config.yaml
hidden_act: "silu"
drop_path: 0.1
stem: "single"
one_sided: false
Rows from block 4 of a small multi-label audio tagger, named by matrix and row number. Rows with one number belong to one channel. Each number is 128 + 24 x the weight over its row's rms, rounded and kept within 0 to 255. All counts start at 0. Numbers have three digits each. After the name is the row's rms in percent of the matrix's.
Before each channel's rows are labels from the 100 clips, of 14976, where the channel reaches its highest value: "top examples" is what is common among them; "peak on" is the class under the peak. Only what is clearly more common there than usual is listed. The data: synthesized solo parts of chorales (CocoChorales).
# convs0: first 3x3 conv (model.blocks.4.convs.0.weight, 160x160x3x3, each kernel summed), inputs 0-159
# convs1: second 3x3 conv (model.blocks.4.convs.1.weight, 160x160x3x3, transposed, each kernel summed), outputs 0-159

top examples: note B4; note F#3; oboe
peak on: B4; F#3
convs0.52 091:096097149106111164134163123148137191134138122103171106151172115176116147123139135113105140115110113081080191100135139149126096078099104138198111118121108122137132115126113136117117112119096155122123139180118133127125147135154142106127147142150126109094118149121101139152142120091138124138127124097107116127118158100135097158107121106122104105092093104139121141117096112182138142123117106119070135118196107131136151097119099142130113137113086077108133108093128128098142151142107128
convs1.52 102:112108146145104111167128100103130160149091154093157116108142127160125172119096186140141146118143114113103129140155125117113090158142114222135100155115138114132117125150114126124095108130117124097074135149110148144142105106093120147136157122127117164149162124119108110130160121127150109122144135115137119109137134115110151146122109075065106122123173151079120113184166091123122130123094171161138131151143160150118121140094109177142098107132097118086114119098134137121110136119101120

top examples: note F#5; note E5; flute; note F5
peak on: F#5
convs0.10 088:155147098101150145115114091134102128121103148124141169111141135112121131124099172098138154117151122137127096104117167134134152127113181140105133099122146136127165115100113103159133112096144092161210103136121152099133140119117081112206122135105153125147095129146116106157167153162127142185107152126089157135075113134177084122169130141118152112125118164133098132127132101098111136117125129135137182097118106105105128118130128102129115134165131105169105139110158131120127150127132154
convs1.10 079:130166119165121080076127124113111151141116107111132101134110124133167123146114144146113123086146114140113126108141075167122086143146125122145138154116110147133122115073145098148146152113147144112172181120159103128139141143103116126085143093095138134145130146157093147143088125081181162110125134127157119172137106141142107113123139204115139099108116096083132104120108131131136118144177101137159169116120165176138181128111139130111102111117138150152129158128128102129102119124103153

top examples: viola; note D#4; note C4; note D4
peak on: D#4; C4
convs0.32 099:104123102114146110119145103121141146115117091150130142126145129149092154131125089114104195079126152103149112123127117170138173119102138135087162109129112129162139110118089089133112129127120122118133182121134158145117114126139099141142103171148098150104113177124158129135175101141121121094131155099117129096170108149126085116108093116156142156137138126126179138168142109136154118110129096103118129095132146140120150086115109127096101123123105134123138097159087170132097108192105071
convs1.32 106:123074172143149125114114122118128131118128146123132102106129116119062129094179108119150176142124115138103132081110120113179150115133150141110133144139109131125073141133122140164118091147123145122138140115162119102091171145140202129154080104079114140133148104144148148097182115119111107110143090105064141118117121158125095102119160128089149126104130104125145156117150126107131145127116147084131138144115140136120108123088110105121129117085116139108156119147060163132128130134127137

top examples: note A#3; cello; note E3; instrument: bassoon
peak on: A#3; E3
convs0.16 109:082107131118107183145132140107158126129125100112118144134155129195116129102145141147099096134130108111094255095152116143123125131137103122159145131116115121140169114105126140148088081127093133153088156181108138180178117107115141143129143123103127122131093139110145150126110131118152076137106143140131110125128096133107117107130127126103108117113124106136181148107093130117128113108136156117120115121146112138109125102142107117136130119114149104114154142120147135105148141138134120
convs1.16 126:130136118080103145143112119117109105101158053124155147118173134140138116150117100172115147127134093115184163115142146126137134133115122135103154124135145115114110093099100141098148125146105129127093146151151153092116123169144135118107166113134126118232094132141120180133132111145171112156133132137108109141119124131114113116102116040114192133129136121160145088115164130098173162125095139131120116109122112124128125145109104123114107150134127136133113100146109123126116117113113110

top examples: bassoon; note G#3; note G3; note F3
peak on: G#3
convs0.128 084:111119108148123121129126099163105121164149136109163127136124132156170128121120139158116122126080113112164148142116137125132109123125124167083141160131090140145107167106127119170142173152141147127090143109119102124128128130132112114156135144171142100139142125173111112141157121108138155138104122149159175162101105168148091122160140144122156152149112169137138045121107097094122134148134155169118145116145122137146141139108097106140117149204122119094132148133147101119148192131152184
convs1.128 072:147181116126145101106132139113148137077135114128108120164133167090149130155137159152116137111131126130076101081128099136112134123153131114168127089119164117121124105107171154132107108086168159136154079147112126141132184180115123178159136134115152117127127145111112151097132079136145104114112149159144113122092128089125148080118120143108140150105165105143151147169142165125140142100103122096157109138115087165096150145082128143155165110099112132157151112129133148129135159118122109

top examples: viola; note D#4
peak on: D#4
convs0.50 082:105129127096121165160105153154148119115141146184145170134110142161100101111130143128145134132087092149116147135126117168138134124107159165145145141112166158101145140173134133127115132100119175119153163112138150098118159096102128143144125135140118138153098122127142142110153146150121141164092165131131100105138145075082103133163106102120156087136143157120154158130167078123139120135169091161100112144127153157109142135137086143178119140128159140143124097093121121175188150121120154
convs1.50 073:117091112086155141104136110145125102142117151106171158082138170109151120155087069125131143110161098107134156086135134125110140193135116101128125148083085107089089135096099151130133097117123102116099122161127135102118134164125096151149124086121132148136096117106116080162152134085109125136132109142130150143157128148120144128112117128153128132158161107097110148143112106108152127114121111137125112121100081161156109127142089108075131153104135135118068114152133142165155096105125118

top examples: bassoon; note D#3
peak on: D#3
convs0.19 087:094126116107151124119090161101121119106150116139147104096118074148128098122151142119140130120106130139122112145133139118107152154096117130158127105150149142129109213143199135143190103109173138152135109104130114125119125110105181102166128119116097139117124118117096120136137124148116132134070153164160115100162119152152141137105151113097141100150157162126170116146104095104161103138105174136124103136140137133138136179115119085153141127180108147108094126139133121085138148156144111
convs1.19 079:117158156187142101138187127131127151131106104088140146121139155117125149107118079102104133145122102132181140091142136157135147143078147102129093118123160156139150137158127134121103174099125128142094178113100128155109146146156112158119124128171142145116114161157079118139116147128159123142086117094133115136068154193146119172115147157139125137160119098159106128129108150106143129103129126129155146144059123135156134121137153096125153126123171130134135169130124118158134097142129123

top examples: note B4; note A#4; clarinet; note A#5
peak on: silence
convs0.8 109:178120131113138144163113144103103089124152129123190146105143174116149127102104119161142104154150104100120128137119177112116115153113144175103126098202093099138173111138126126119106162108125135157111117095107124128101137143136137118130115147141149151148171168103114115100136126122121133129126082094145167187145120136120136123132111104118120159140122097147122112145140097151143134097115124127096123125096175117128146107127091120122130172097107143067118159112107106133064116139121168
convs1.8 091:113135139071106156094086131143153136129145126118121139109120138168124121105107131136105103118100155122153131107140111108120104116140133146135080136211178169142112111111131109083096128099129112088096163159102140121127140133124096124133140086111083175128137120131138115139134089156160152137118132146110098174119097123105131134151104170121064150176160110086141142147100127110127134122128109122106130120140128139101145103123147122158103098107110129113116156156150165110075082152138111

top examples: note A#3; note G#3; bassoon; instrument: tuba
peak on: silence
convs0.129 091:144099189111125134194162110132125120137143118167114130117149106097134115129140137084106150171146166081133099127126114130160116106129146107084100095131120128160089140132120094146120181138111100141119143127107162100130173155130075144110131122100148096135090155118139119121111145154124092133131131110131139099118166119119111180113106087107161135120176141124102135131174116115171129110151160138115161139110164132141087141092117105169105113127109165113164120119136107116160165133139144
convs1.129 148:114132140099113105138071107135127108114174070147129126148122145161122130115106131123098132124128098095130155125131147101157136106121140138061112113136129108139113106125123114131073134148075129109116110114121168107113111149122102109110114104123110129246135159099179150106116124152155108143155103127127141157118135157129116082130138091128187112135172119160132118119185118110123137142116126139112153110160121132101107146132145142097132126136086129138135115128140119116129079106095127

top examples: note B4; note C#5; violin; note A4
peak on: B4
convs0.49 093:097114130141093186197131158086150160147123140156126147143171120172094117082163147134111115108075094121086189136118145097131115110109129100188146149120133138117166151107108130135103124120104139146104113134148124123132116154117133152153126115165106147133131129090139131137134073113139148144106139112113129139165113143137085133133123078107123089127142121138185139105107095148153176147138100154130114166128105163123129139147098135147105142126122105142161127124149130079148112125137140
convs1.49 092:116100134092141112180148102114118150118111110114156116099111141119146135109131181155145162101142149096123136112154088146143134130128105175131146149134145120101119111108149167132081113138105089150056077099124146137138122136121129145129146095136134221138144118133133093154134088121116120152158126110106128117157128126137137127114101092135108156131138138116141130180170095109159148093152146128108144180170142131113094118087132138138131113119101129075153116139093142112141158112110107

top examples: note F#5; note E5; violin; note D#5
peak on: silence; F#5
convs0.58 096:106141122164148145128145115132148143113150124110173098106131164148140120176129162142152132109145104117165096090118107127156126145117103098095157112190120157091158113130136149107155130097115110165109164164125133147114143088110143163123172117152117103132117091099110145176104154137089137124081125136111148105175157146198152116111145111128163102085145112114127147166112098129113146102140137123145163122104154097147115142085136098111123127093100097142128140145078121148121124117144122
convs1.58 099:135142180143099090123127148090129147135113085130147131149162164139134091145136094119129149135119148125094113117137134136147112174116121122170148173184120160127143116134087139135140155158148136086154119186113131109141135145133167122122132128100128103108125122140072144142089141194128126148073141124137099123123130186172141096086142136128168069118126133150120127172107144115132091149127167138132129113119145130122153158134102137156081112142135129151182124105130115123099100115127122

top examples: bassoon; note G3; note A3; note F#3
peak on: G3
convs0.44 090:122170106138140154121146135138117141144105135125150151131099128093191088131126136162143114143120134088100100070119148112120141099095123138133088128122139090129105120167117123128149102143135109103164136102135090151142137139096122113103133139162136115133132134123152127140122145174094157099126194126160111128106154175165142092134145145150126093137123206089123129114107145116118092135108103154164100115150129136107138130081164121163191115120132127166111134162127104131086132166124121
convs1.44 078:108128114138157124129131159132117152153132133114142122127116150137106170125138146084155137120111124127128128106129098132101104168139111136164137143105127163095129114177089101146165141130119134130143115100129201129139122076183145107154134100147151105094076184119088153105118147093131128090165093142122103158155101158150117141136111134152109126126106113150153117131136108138159115101133110116184146140118100119161112126141068102135116126138110087096066156120178134131107139135141159

top examples: note F#5; violin; note E5; note F4
peak on: F#5
convs0.7 112:065116143137100118103080114099157110147123118160144125124159137206113129090098149158144088113160157108131203108146157147128142118166116150188155129140112093112125157131173130106100099112085121134096128173138093109145118115135129165105119111134163125137125108115105170135131107104143085109106116123164150125143133131141127105132155103118143148111089116123144123091115109124088147128161110150105110128098140109129143110136130149088114127089146072110128109124142129132138102123150136
convs1.7 134:116156128103130153100123109141127156125106094174136162124172117124136142102118120100096154109189122145133135137114184117179148124160131133136169128096130128121146109098176223109160121139148122162095112102096134111156110131149140130124173127125130130098095151131104114141110098096183135145122143091131112127156147111115154133132120063132197117110117109135105105150114116121115112082123121116127106167107118145121098112094118152114110141159108098098130121129134122112140133131156125

top examples: note F#5; note E5; flute; note G4
peak on: F#5
convs0.89 098:091131130151096102148080160117131115065106114152130120141116112151105140140136092107135126105154159160126109114176105156111123145147125133140106128137087142127132105120094079158104095139145114093125121137127117133153131128137115136125171149115152120091105120090103161153133180077121098143126116100119155143110106126152159099149178131115150122145144139173163145173117135117142123117164131145176170198089099127166132120098115135143088161108101125137129110159138136156100106147127142
convs1.89 096:130136125155119163169123113119124148116103166105119166080115127096102115170134119128099124116135090136135091130143156149149121166136072117135154125096107121143163130109146111145165131149130092140132129123101104133146131084128138127148162161133128151122103137171063182139118138121115129109169116171101110081155150096142176120125121136089158095102109130134093121112130109173115141145110174147143114132126117125175142126131148124130112140133159112174199096135124086125143122104101123

top examples: note A3; bassoon; note G3; note A#3
peak on: A#3
convs0.132 075:151104120132109137127118097116138139145137084120150125164118141127112165128109133113140125109112141145143179085113106138131110118171113159163172151109084118156123155113106118114113174149101162169085129109120164144120125174121145143140081087110114097049120131121153121137127118153169094076144110163118120093167093159118113123151113146164113096162121113151120103123098118163160119138090119101130108161096170113130124124136116117113123174118146130165160140133126133100104113139112114
convs1.132 097:126113150156104099115130174129135093088156084138129135115153151083112118133133096092130121100128102118110126115133130124147122139119155134097116132129109114149164134118135159094103153138076111150093090132130115156123139240107096136128141129139115122141110125128144110113122130131109116139114152190134140111130119116109122117125134054132081129133135139093131132095128094157163158107168127108137103103200100107166106091114108167121120100123109111137168102141118126146133120121145119

top examples: viola; note D#4
peak on: D#4
convs0.135 069:132135131150159116123133122125144168197127128133164143126119131127071100064136159070102119121136136116153135146120109140145153139118110123162111171107125138154127109161140116084123102121111123122154101128177128117113124161119112102106166131113170127143137112139124124126132102139134096137142201118168140113171148111137134137123134126142163168161135145096109148135114097134122116184138133141149122132148122162118129135116128064124134080132188104093124134100168154135133122157140067
convs1.135 072:104134146110120072134167140115112159103106105128119105097078157129109140124103093148168148109123115112100154083099124109127154106105158135147136121119119177114129097150076109153109083136133117156107107127114145107152090113135168103146143178065128084142111117145166152155146119117191142123138112088107133128120128158131138113094127125115120137112118128152131150072134159108142116147158166102110156110119126182126126132128127121102115095100098151136106102122091134146155095093118124