A small multi-label audio tagger, trained from scratch.
Model: 4.9M parameters, log mel input, arch wide_resnet, norm layernorm, activation silu, depths [2, 4, 2], widths [96, 160, 288].
Data: 39062 training examples, 12.5 epochs.
Rows from block 3 of a small multi-label audio tagger, named by matrix and row number. Rows with one number belong to one channel. Each number is 200 + 30 x the weight over its row's rms, rounded and kept within 0 to 999. All counts start at 0.
After each channel's rows are labels from the 100 clips, of 14976, where the channel reaches its highest value: "responds to" is what is common among them. Only what is clearly more common there than usual is listed. The data: synthesized solo parts of chorales (CocoChorales).
# convs0: first 3x3 conv (model.blocks.3.convs.0.weight, 160x160x3x3, each kernel summed), inputs 0-53
# convs1: second 3x3 conv (model.blocks.3.convs.1.weight, 160x160x3x3, transposed, each kernel summed), outputs 0-53

convs0.150,180,232,221,162,203,237,201,219,188,231,174,229,223,206,195,212,183,215,157,208,158,196,217,133,184,220,223,176,254,171,188,162,159,185,220,180,229,224,216,134,217,234,220,238,179,200,265,187,252,153,234,167,264,160
convs1.150,192,203,166,242,208,214,215,204,205,209,207,214,254,162,174,214,259,195,210,204,189,193,227,218,222,163,242,232,171,191,202,240,212,183,216,161,195,216,220,236,196,138,228,199,195,182,173,204,219,205,173,269,152,169
responds to: trombone; note F#4; note G#4; trumpet

convs0.122,219,154,169,195,240,176,183,179,185,189,211,215,158,240,216,243,170,210,202,178,213,193,220,222,196,204,186,180,293,162,211,207,221,167,237,264,193,187,187,243,195,156,213,210,220,130,115,215,146,177,180,198,190,200
convs1.122,268,194,209,220,211,191,213,216,206,200,218,195,170,162,154,259,186,197,186,185,181,171,170,237,258,188,163,190,180,139,238,213,221,168,139,228,165,232,151,185,213,203,162,215,142,234,225,234,205,179,204,200,215,180
responds to: horn; note C#5; note B4; note A4

convs0.148,190,216,195,236,189,179,218,177,191,158,173,202,195,165,213,170,182,192,181,261,201,215,177,173,198,163,184,180,147,189,144,236,188,159,240,196,230,201,194,224,153,185,170,231,220,169,208,227,169,201,194,238,146,197
convs1.148,218,249,222,226,168,164,142,172,214,254,205,145,206,225,244,200,208,204,214,200,248,201,208,195,202,231,227,191,228,199,233,213,187,200,213,200,151,224,192,200,236,171,187,201,185,199,223,175,162,220,187,161,171,165
responds to: horn; note D#4; note E4; saxophone

convs0.21,138,165,179,218,185,207,182,189,176,194,204,177,200,212,208,252,203,196,177,221,220,180,202,212,176,218,182,183,233,232,168,175,173,187,200,313,231,238,211,188,257,162,181,165,183,193,289,188,192,191,170,156,230,198
convs1.21,150,157,117,181,184,203,180,211,190,199,195,217,177,203,160,253,238,257,220,179,220,263,191,209,182,232,209,210,216,211,203,181,182,209,192,302,188,227,297,171,273,201,141,183,191,157,189,215,191,175,185,170,208,213
responds to: note G#4; note A#4; note F#4

convs0.96,166,245,237,155,171,205,236,182,199,227,164,181,265,196,206,221,217,185,198,173,183,226,198,178,159,187,205,171,193,209,193,156,218,177,209,231,170,226,203,212,187,168,198,162,176,214,262,250,196,166,243,182,171,188
convs1.96,157,163,162,219,149,233,140,186,214,169,218,236,217,216,153,199,266,244,180,188,193,201,190,159,192,224,231,233,173,225,187,190,162,178,209,236,168,219,192,184,180,172,187,161,192,142,247,177,162,219,145,204,218,256
responds to: note A3; bassoon; cello; note G3

convs0.69,180,188,196,196,230,179,189,201,244,173,163,153,175,211,221,214,163,212,208,202,209,211,271,190,210,202,171,166,208,202,218,180,246,169,215,209,145,229,196,226,214,196,172,244,203,228,241,199,197,193,188,234,202,201
convs1.69,194,179,215,206,189,219,231,152,182,167,205,245,176,254,238,228,238,204,214,222,167,180,231,218,174,159,230,244,232,197,182,212,206,164,187,266,211,223,179,136,150,212,203,181,159,136,208,240,199,203,206,237,136,207
responds to: note F4; violin; note F#5; viola

convs0.100,258,165,218,204,199,148,123,217,171,184,224,211,154,167,171,207,206,158,187,172,234,196,199,198,233,215,149,229,196,174,214,143,238,195,176,251,200,159,282,211,174,228,203,192,184,148,147,157,161,183,194,191,183,192
convs1.100,173,196,209,151,244,182,185,231,192,231,172,179,193,290,181,238,201,204,200,178,237,208,179,206,196,170,198,210,202,230,240,181,248,211,207,253,182,172,325,210,170,204,161,151,217,191,186,203,201,151,179,142,206,203
responds to: note G#4; note A#4; note F#4; note A4

convs0.4,205,205,145,195,227,184,182,181,198,239,220,189,230,168,127,207,115,193,210,227,215,201,198,260,190,170,166,219,170,267,141,190,191,227,183,232,182,193,174,177,240,137,178,175,247,126,152,236,245,208,230,217,190,160
convs1.4,207,172,178,214,159,185,244,179,189,167,188,183,235,171,202,184,228,186,229,224,178,209,188,212,205,222,234,127,261,234,203,183,209,166,171,237,244,144,211,203,250,201,201,217,243,226,151,177,190,163,202,225,145,204
responds to: tuba; note C4; note D4; note A#3

convs0.87,310,202,174,167,229,166,167,186,166,258,201,143,197,181,125,202,191,206,184,241,213,148,203,232,231,198,187,183,189,198,194,188,206,202,179,129,196,189,193,209,166,173,242,208,205,144,152,136,213,199,214,186,189,192
convs1.87,187,192,139,220,192,230,160,219,187,249,174,205,177,204,156,221,218,223,216,252,263,205,202,224,190,176,184,187,204,199,202,226,241,214,194,227,208,165,223,204,219,199,142,202,202,139,190,225,145,176,214,231,219,253
responds to: note G#4; note A4; note B4; note A#4

convs0.120,228,181,195,216,172,202,208,196,167,204,201,207,193,210,188,162,201,212,185,239,172,240,215,172,190,191,196,215,204,200,220,255,235,208,172,184,201,191,217,184,195,279,226,222,182,145,223,208,224,162,170,193,193,208
convs1.120,219,290,170,204,193,197,190,187,180,206,239,198,217,178,195,210,165,208,218,274,201,187,229,235,179,235,219,197,187,236,191,214,208,204,203,209,199,197,178,205,153,264,208,164,167,190,221,205,169,150,238,250,193,188
responds to: note F4; note G4; note D#4; viola

convs0.9,216,183,182,163,197,214,224,252,171,246,174,192,248,194,201,157,230,210,181,248,182,208,195,212,213,97,251,249,216,168,201,205,219,214,203,148,195,156,255,233,190,200,171,218,214,228,209,218,187,156,189,195,206,194
convs1.9,201,253,212,267,235,278,179,248,205,175,165,199,215,164,232,174,180,234,152,280,215,215,198,152,247,212,227,175,167,225,177,247,226,219,178,181,173,160,180,190,237,209,198,213,175,216,154,213,235,163,214,228,211,203
responds to: note F4; note G4; viola

convs0.44,191,186,183,188,173,197,167,177,170,182,221,235,172,189,217,278,240,194,174,173,190,203,231,220,210,253,189,190,211,206,215,165,227,195,216,202,164,185,176,195,200,231,228,172,191,182,188,199,192,177,197,219,177,187
convs1.44,164,215,181,162,165,162,176,170,210,211,201,194,196,198,244,186,225,158,172,165,193,148,220,136,179,185,198,206,203,194,225,149,175,191,187,252,204,218,173,183,185,195,209,181,195,141,223,219,206,195,195,209,152,176
responds to: note D4; note C4; bassoon

convs0.143,175,205,238,185,214,178,135,193,175,123,201,184,162,201,230,228,220,207,207,213,229,204,208,177,229,214,248,218,205,245,245,239,179,179,187,192,166,214,167,212,210,201,163,210,158,158,169,224,195,193,172,187,224,223
convs1.143,117,215,251,206,194,178,161,203,258,221,193,216,194,233,254,203,197,181,176,203,248,170,172,196,199,180,201,234,202,199,214,127,223,212,263,222,197,149,198,158,147,198,202,167,239,182,244,184,181,207,239,240,183,166
responds to: note D4; clarinet; note E4; note C#4

convs0.139,220,185,214,130,184,221,198,190,180,219,172,144,215,200,236,249,223,189,251,171,175,243,232,203,233,178,138,224,142,202,187,239,216,172,176,216,255,210,226,216,259,227,167,217,210,204,209,192,179,219,201,200,229,205
convs1.139,189,253,192,218,196,172,153,158,212,159,212,223,230,214,160,169,193,229,171,212,235,197,181,235,201,213,188,232,161,249,195,225,227,222,237,224,253,215,215,182,174,179,192,183,221,183,186,241,204,249,215,207,202,193
responds to: note G#4; note A4; cello

convs0.54,229,194,185,219,218,244,160,224,242,282,211,195,223,174,192,226,186,233,188,157,242,229,243,232,180,175,269,168,218,183,206,215,196,158,204,175,199,223,214,205,223,219,172,243,209,188,178,193,195,183,153,183,182,218
convs1.54,198,193,194,218,196,219,223,225,209,215,186,205,210,189,221,193,212,185,201,237,190,144,192,201,218,195,236,170,212,198,189,227,155,235,185,186,182,179,178,229,202,159,238,195,148,188,225,169,222,172,215,226,174,238
responds to: note G#4; note A#4

convs0.147,192,277,190,201,171,187,214,205,168,168,190,191,168,252,225,207,262,208,208,163,196,193,168,223,185,196,179,241,171,225,191,170,205,228,203,192,124,224,237,152,229,190,174,220,220,238,188,240,221,166,156,178,279,161
convs1.147,200,206,231,203,207,173,180,198,168,187,223,180,224,170,198,197,135,186,183,203,157,203,191,196,195,239,261,206,136,206,194,233,193,198,180,215,238,169,138,175,194,212,179,224,161,240,259,172,234,179,239,189,228,204
responds to: trombone; note E4; note A4

convs0.28,198,205,174,176,175,227,216,172,193,214,215,223,222,154,187,146,217,165,141,208,223,178,184,208,221,214,225,186,205,189,264,154,201,189,158,216,164,197,242,166,232,202,234,164,154,172,142,136,189,183,162,163,198,240
convs1.28,180,207,165,142,234,230,213,240,296,181,225,217,220,180,175,187,189,127,164,148,201,168,186,210,189,234,170,181,230,193,177,140,183,155,158,224,201,200,181,254,208,135,197,159,185,229,189,173,156,168,157,195,182,193
responds to: note A3; note D#3; tuba; note A#3

convs0.43,193,260,216,186,184,228,160,172,132,277,186,246,173,123,174,217,223,207,202,165,145,207,235,232,248,227,213,203,173,254,157,204,185,199,185,237,230,184,192,199,248,164,227,220,201,146,215,172,235,213,198,236,186,152
convs1.43,207,200,107,184,219,178,157,171,259,240,202,137,240,210,169,177,156,240,233,202,172,176,169,184,229,197,198,163,189,169,203,225,176,177,206,141,231,207,216,201,217,186,228,228,197,196,156,184,233,187,205,187,218,236
responds to: note A3; note G3; bassoon; cello

convs0.118,306,194,192,163,177,170,205,258,227,174,185,221,244,197,192,167,252,203,219,263,180,181,152,250,195,196,186,143,230,166,200,209,176,225,172,131,182,170,224,238,148,198,180,178,196,166,147,171,177,259,190,173,197,172
convs1.118,210,179,181,227,171,202,212,218,238,197,229,193,244,196,141,203,228,144,248,227,199,212,213,210,194,232,193,182,214,228,155,213,157,166,163,232,208,168,169,196,261,175,168,201,204,219,167,200,194,209,177,215,202,213
responds to: note A3; tuba; note B3; note A#3

convs0.89,152,252,226,226,207,192,139,215,228,196,185,192,261,180,185,194,215,253,194,201,212,204,225,166,153,247,226,220,189,251,166,143,190,191,201,173,172,202,166,136,174,192,194,171,193,233,229,159,228,171,245,233,213,213
convs1.89,121,177,135,218,271,204,174,181,224,255,169,199,257,203,200,208,211,190,184,224,202,245,278,225,249,157,225,198,200,182,223,210,184,202,228,152,231,214,191,239,211,220,259,182,236,193,194,220,174,200,160,187,175,153
responds to: tuba; note C4; note C#4

convs0.128,188,189,236,210,245,212,161,193,182,179,214,155,157,216,213,211,191,233,249,171,210,160,268,213,215,264,219,168,248,191,197,185,175,164,194,193,243,146,195,190,188,194,197,190,134,179,203,203,201,176,157,209,112,247
convs1.128,230,217,137,212,171,189,189,203,193,235,196,209,147,169,202,180,203,183,174,169,203,227,261,190,167,194,191,150,154,166,217,211,187,265,195,158,137,199,239,181,227,165,218,195,199,210,184,224,217,183,204,221,226,232
responds to: note D4; viola

convs0.97,164,196,290,170,237,188,245,151,250,222,198,137,233,176,218,160,183,200,199,132,160,203,180,178,181,217,179,200,195,183,176,189,148,246,231,230,213,231,195,223,192,277,154,199,192,202,228,214,189,214,244,201,194,192
convs1.97,220,219,174,231,171,164,146,203,200,240,222,206,189,193,194,204,224,168,213,236,207,207,233,207,201,178,150,170,198,258,151,184,179,182,193,186,270,220,207,203,167,181,200,229,201,191,213,185,191,200,176,150,190,276
responds to: note A3; note G#5; bassoon

convs0.94,242,176,205,190,200,186,183,203,211,194,161,196,240,191,177,196,205,217,173,250,185,166,194,187,218,168,199,181,169,201,239,246,236,210,194,143,196,179,138,220,181,210,217,207,186,234,112,135,195,215,219,158,247,217
convs1.94,184,209,204,295,210,179,200,171,193,209,182,172,203,189,151,179,216,219,207,319,188,167,204,215,223,173,219,166,215,191,162,199,217,221,206,189,175,186,170,193,221,232,162,229,220,197,223,249,200,171,274,227,154,181
responds to: note F4; note F#4; viola; note G#4

convs0.62,187,187,248,229,239,193,185,175,227,169,190,226,222,186,247,169,182,234,175,160,214,166,200,232,188,158,199,198,210,185,95,180,206,242,279,178,175,245,227,156,164,195,255,189,207,214,225,219,237,199,256,210,174,242
convs1.62,207,194,203,191,236,188,222,177,207,257,173,234,257,184,175,162,205,176,170,220,199,180,222,183,213,180,228,191,195,203,241,165,236,194,178,180,221,142,219,245,183,142,224,177,186,199,213,271,167,184,151,173,141,195
responds to: note G#4; clarinet; note A4

convs0.156,196,175,197,158,165,207,209,147,199,201,198,231,164,174,171,306,186,192,195,241,193,186,277,192,218,218,196,215,211,180,202,216,185,208,196,248,184,261,186,188,232,193,201,174,196,184,250,201,174,177,240,193,255,157
convs1.156,238,217,183,165,200,193,168,198,203,132,170,231,203,240,232,201,209,206,182,180,175,175,199,173,184,149,188,233,192,201,212,248,225,142,171,221,248,208,216,150,179,161,220,222,238,181,184,203,160,163,220,197,202,196
responds to: tuba; note A3; note A#3; note G3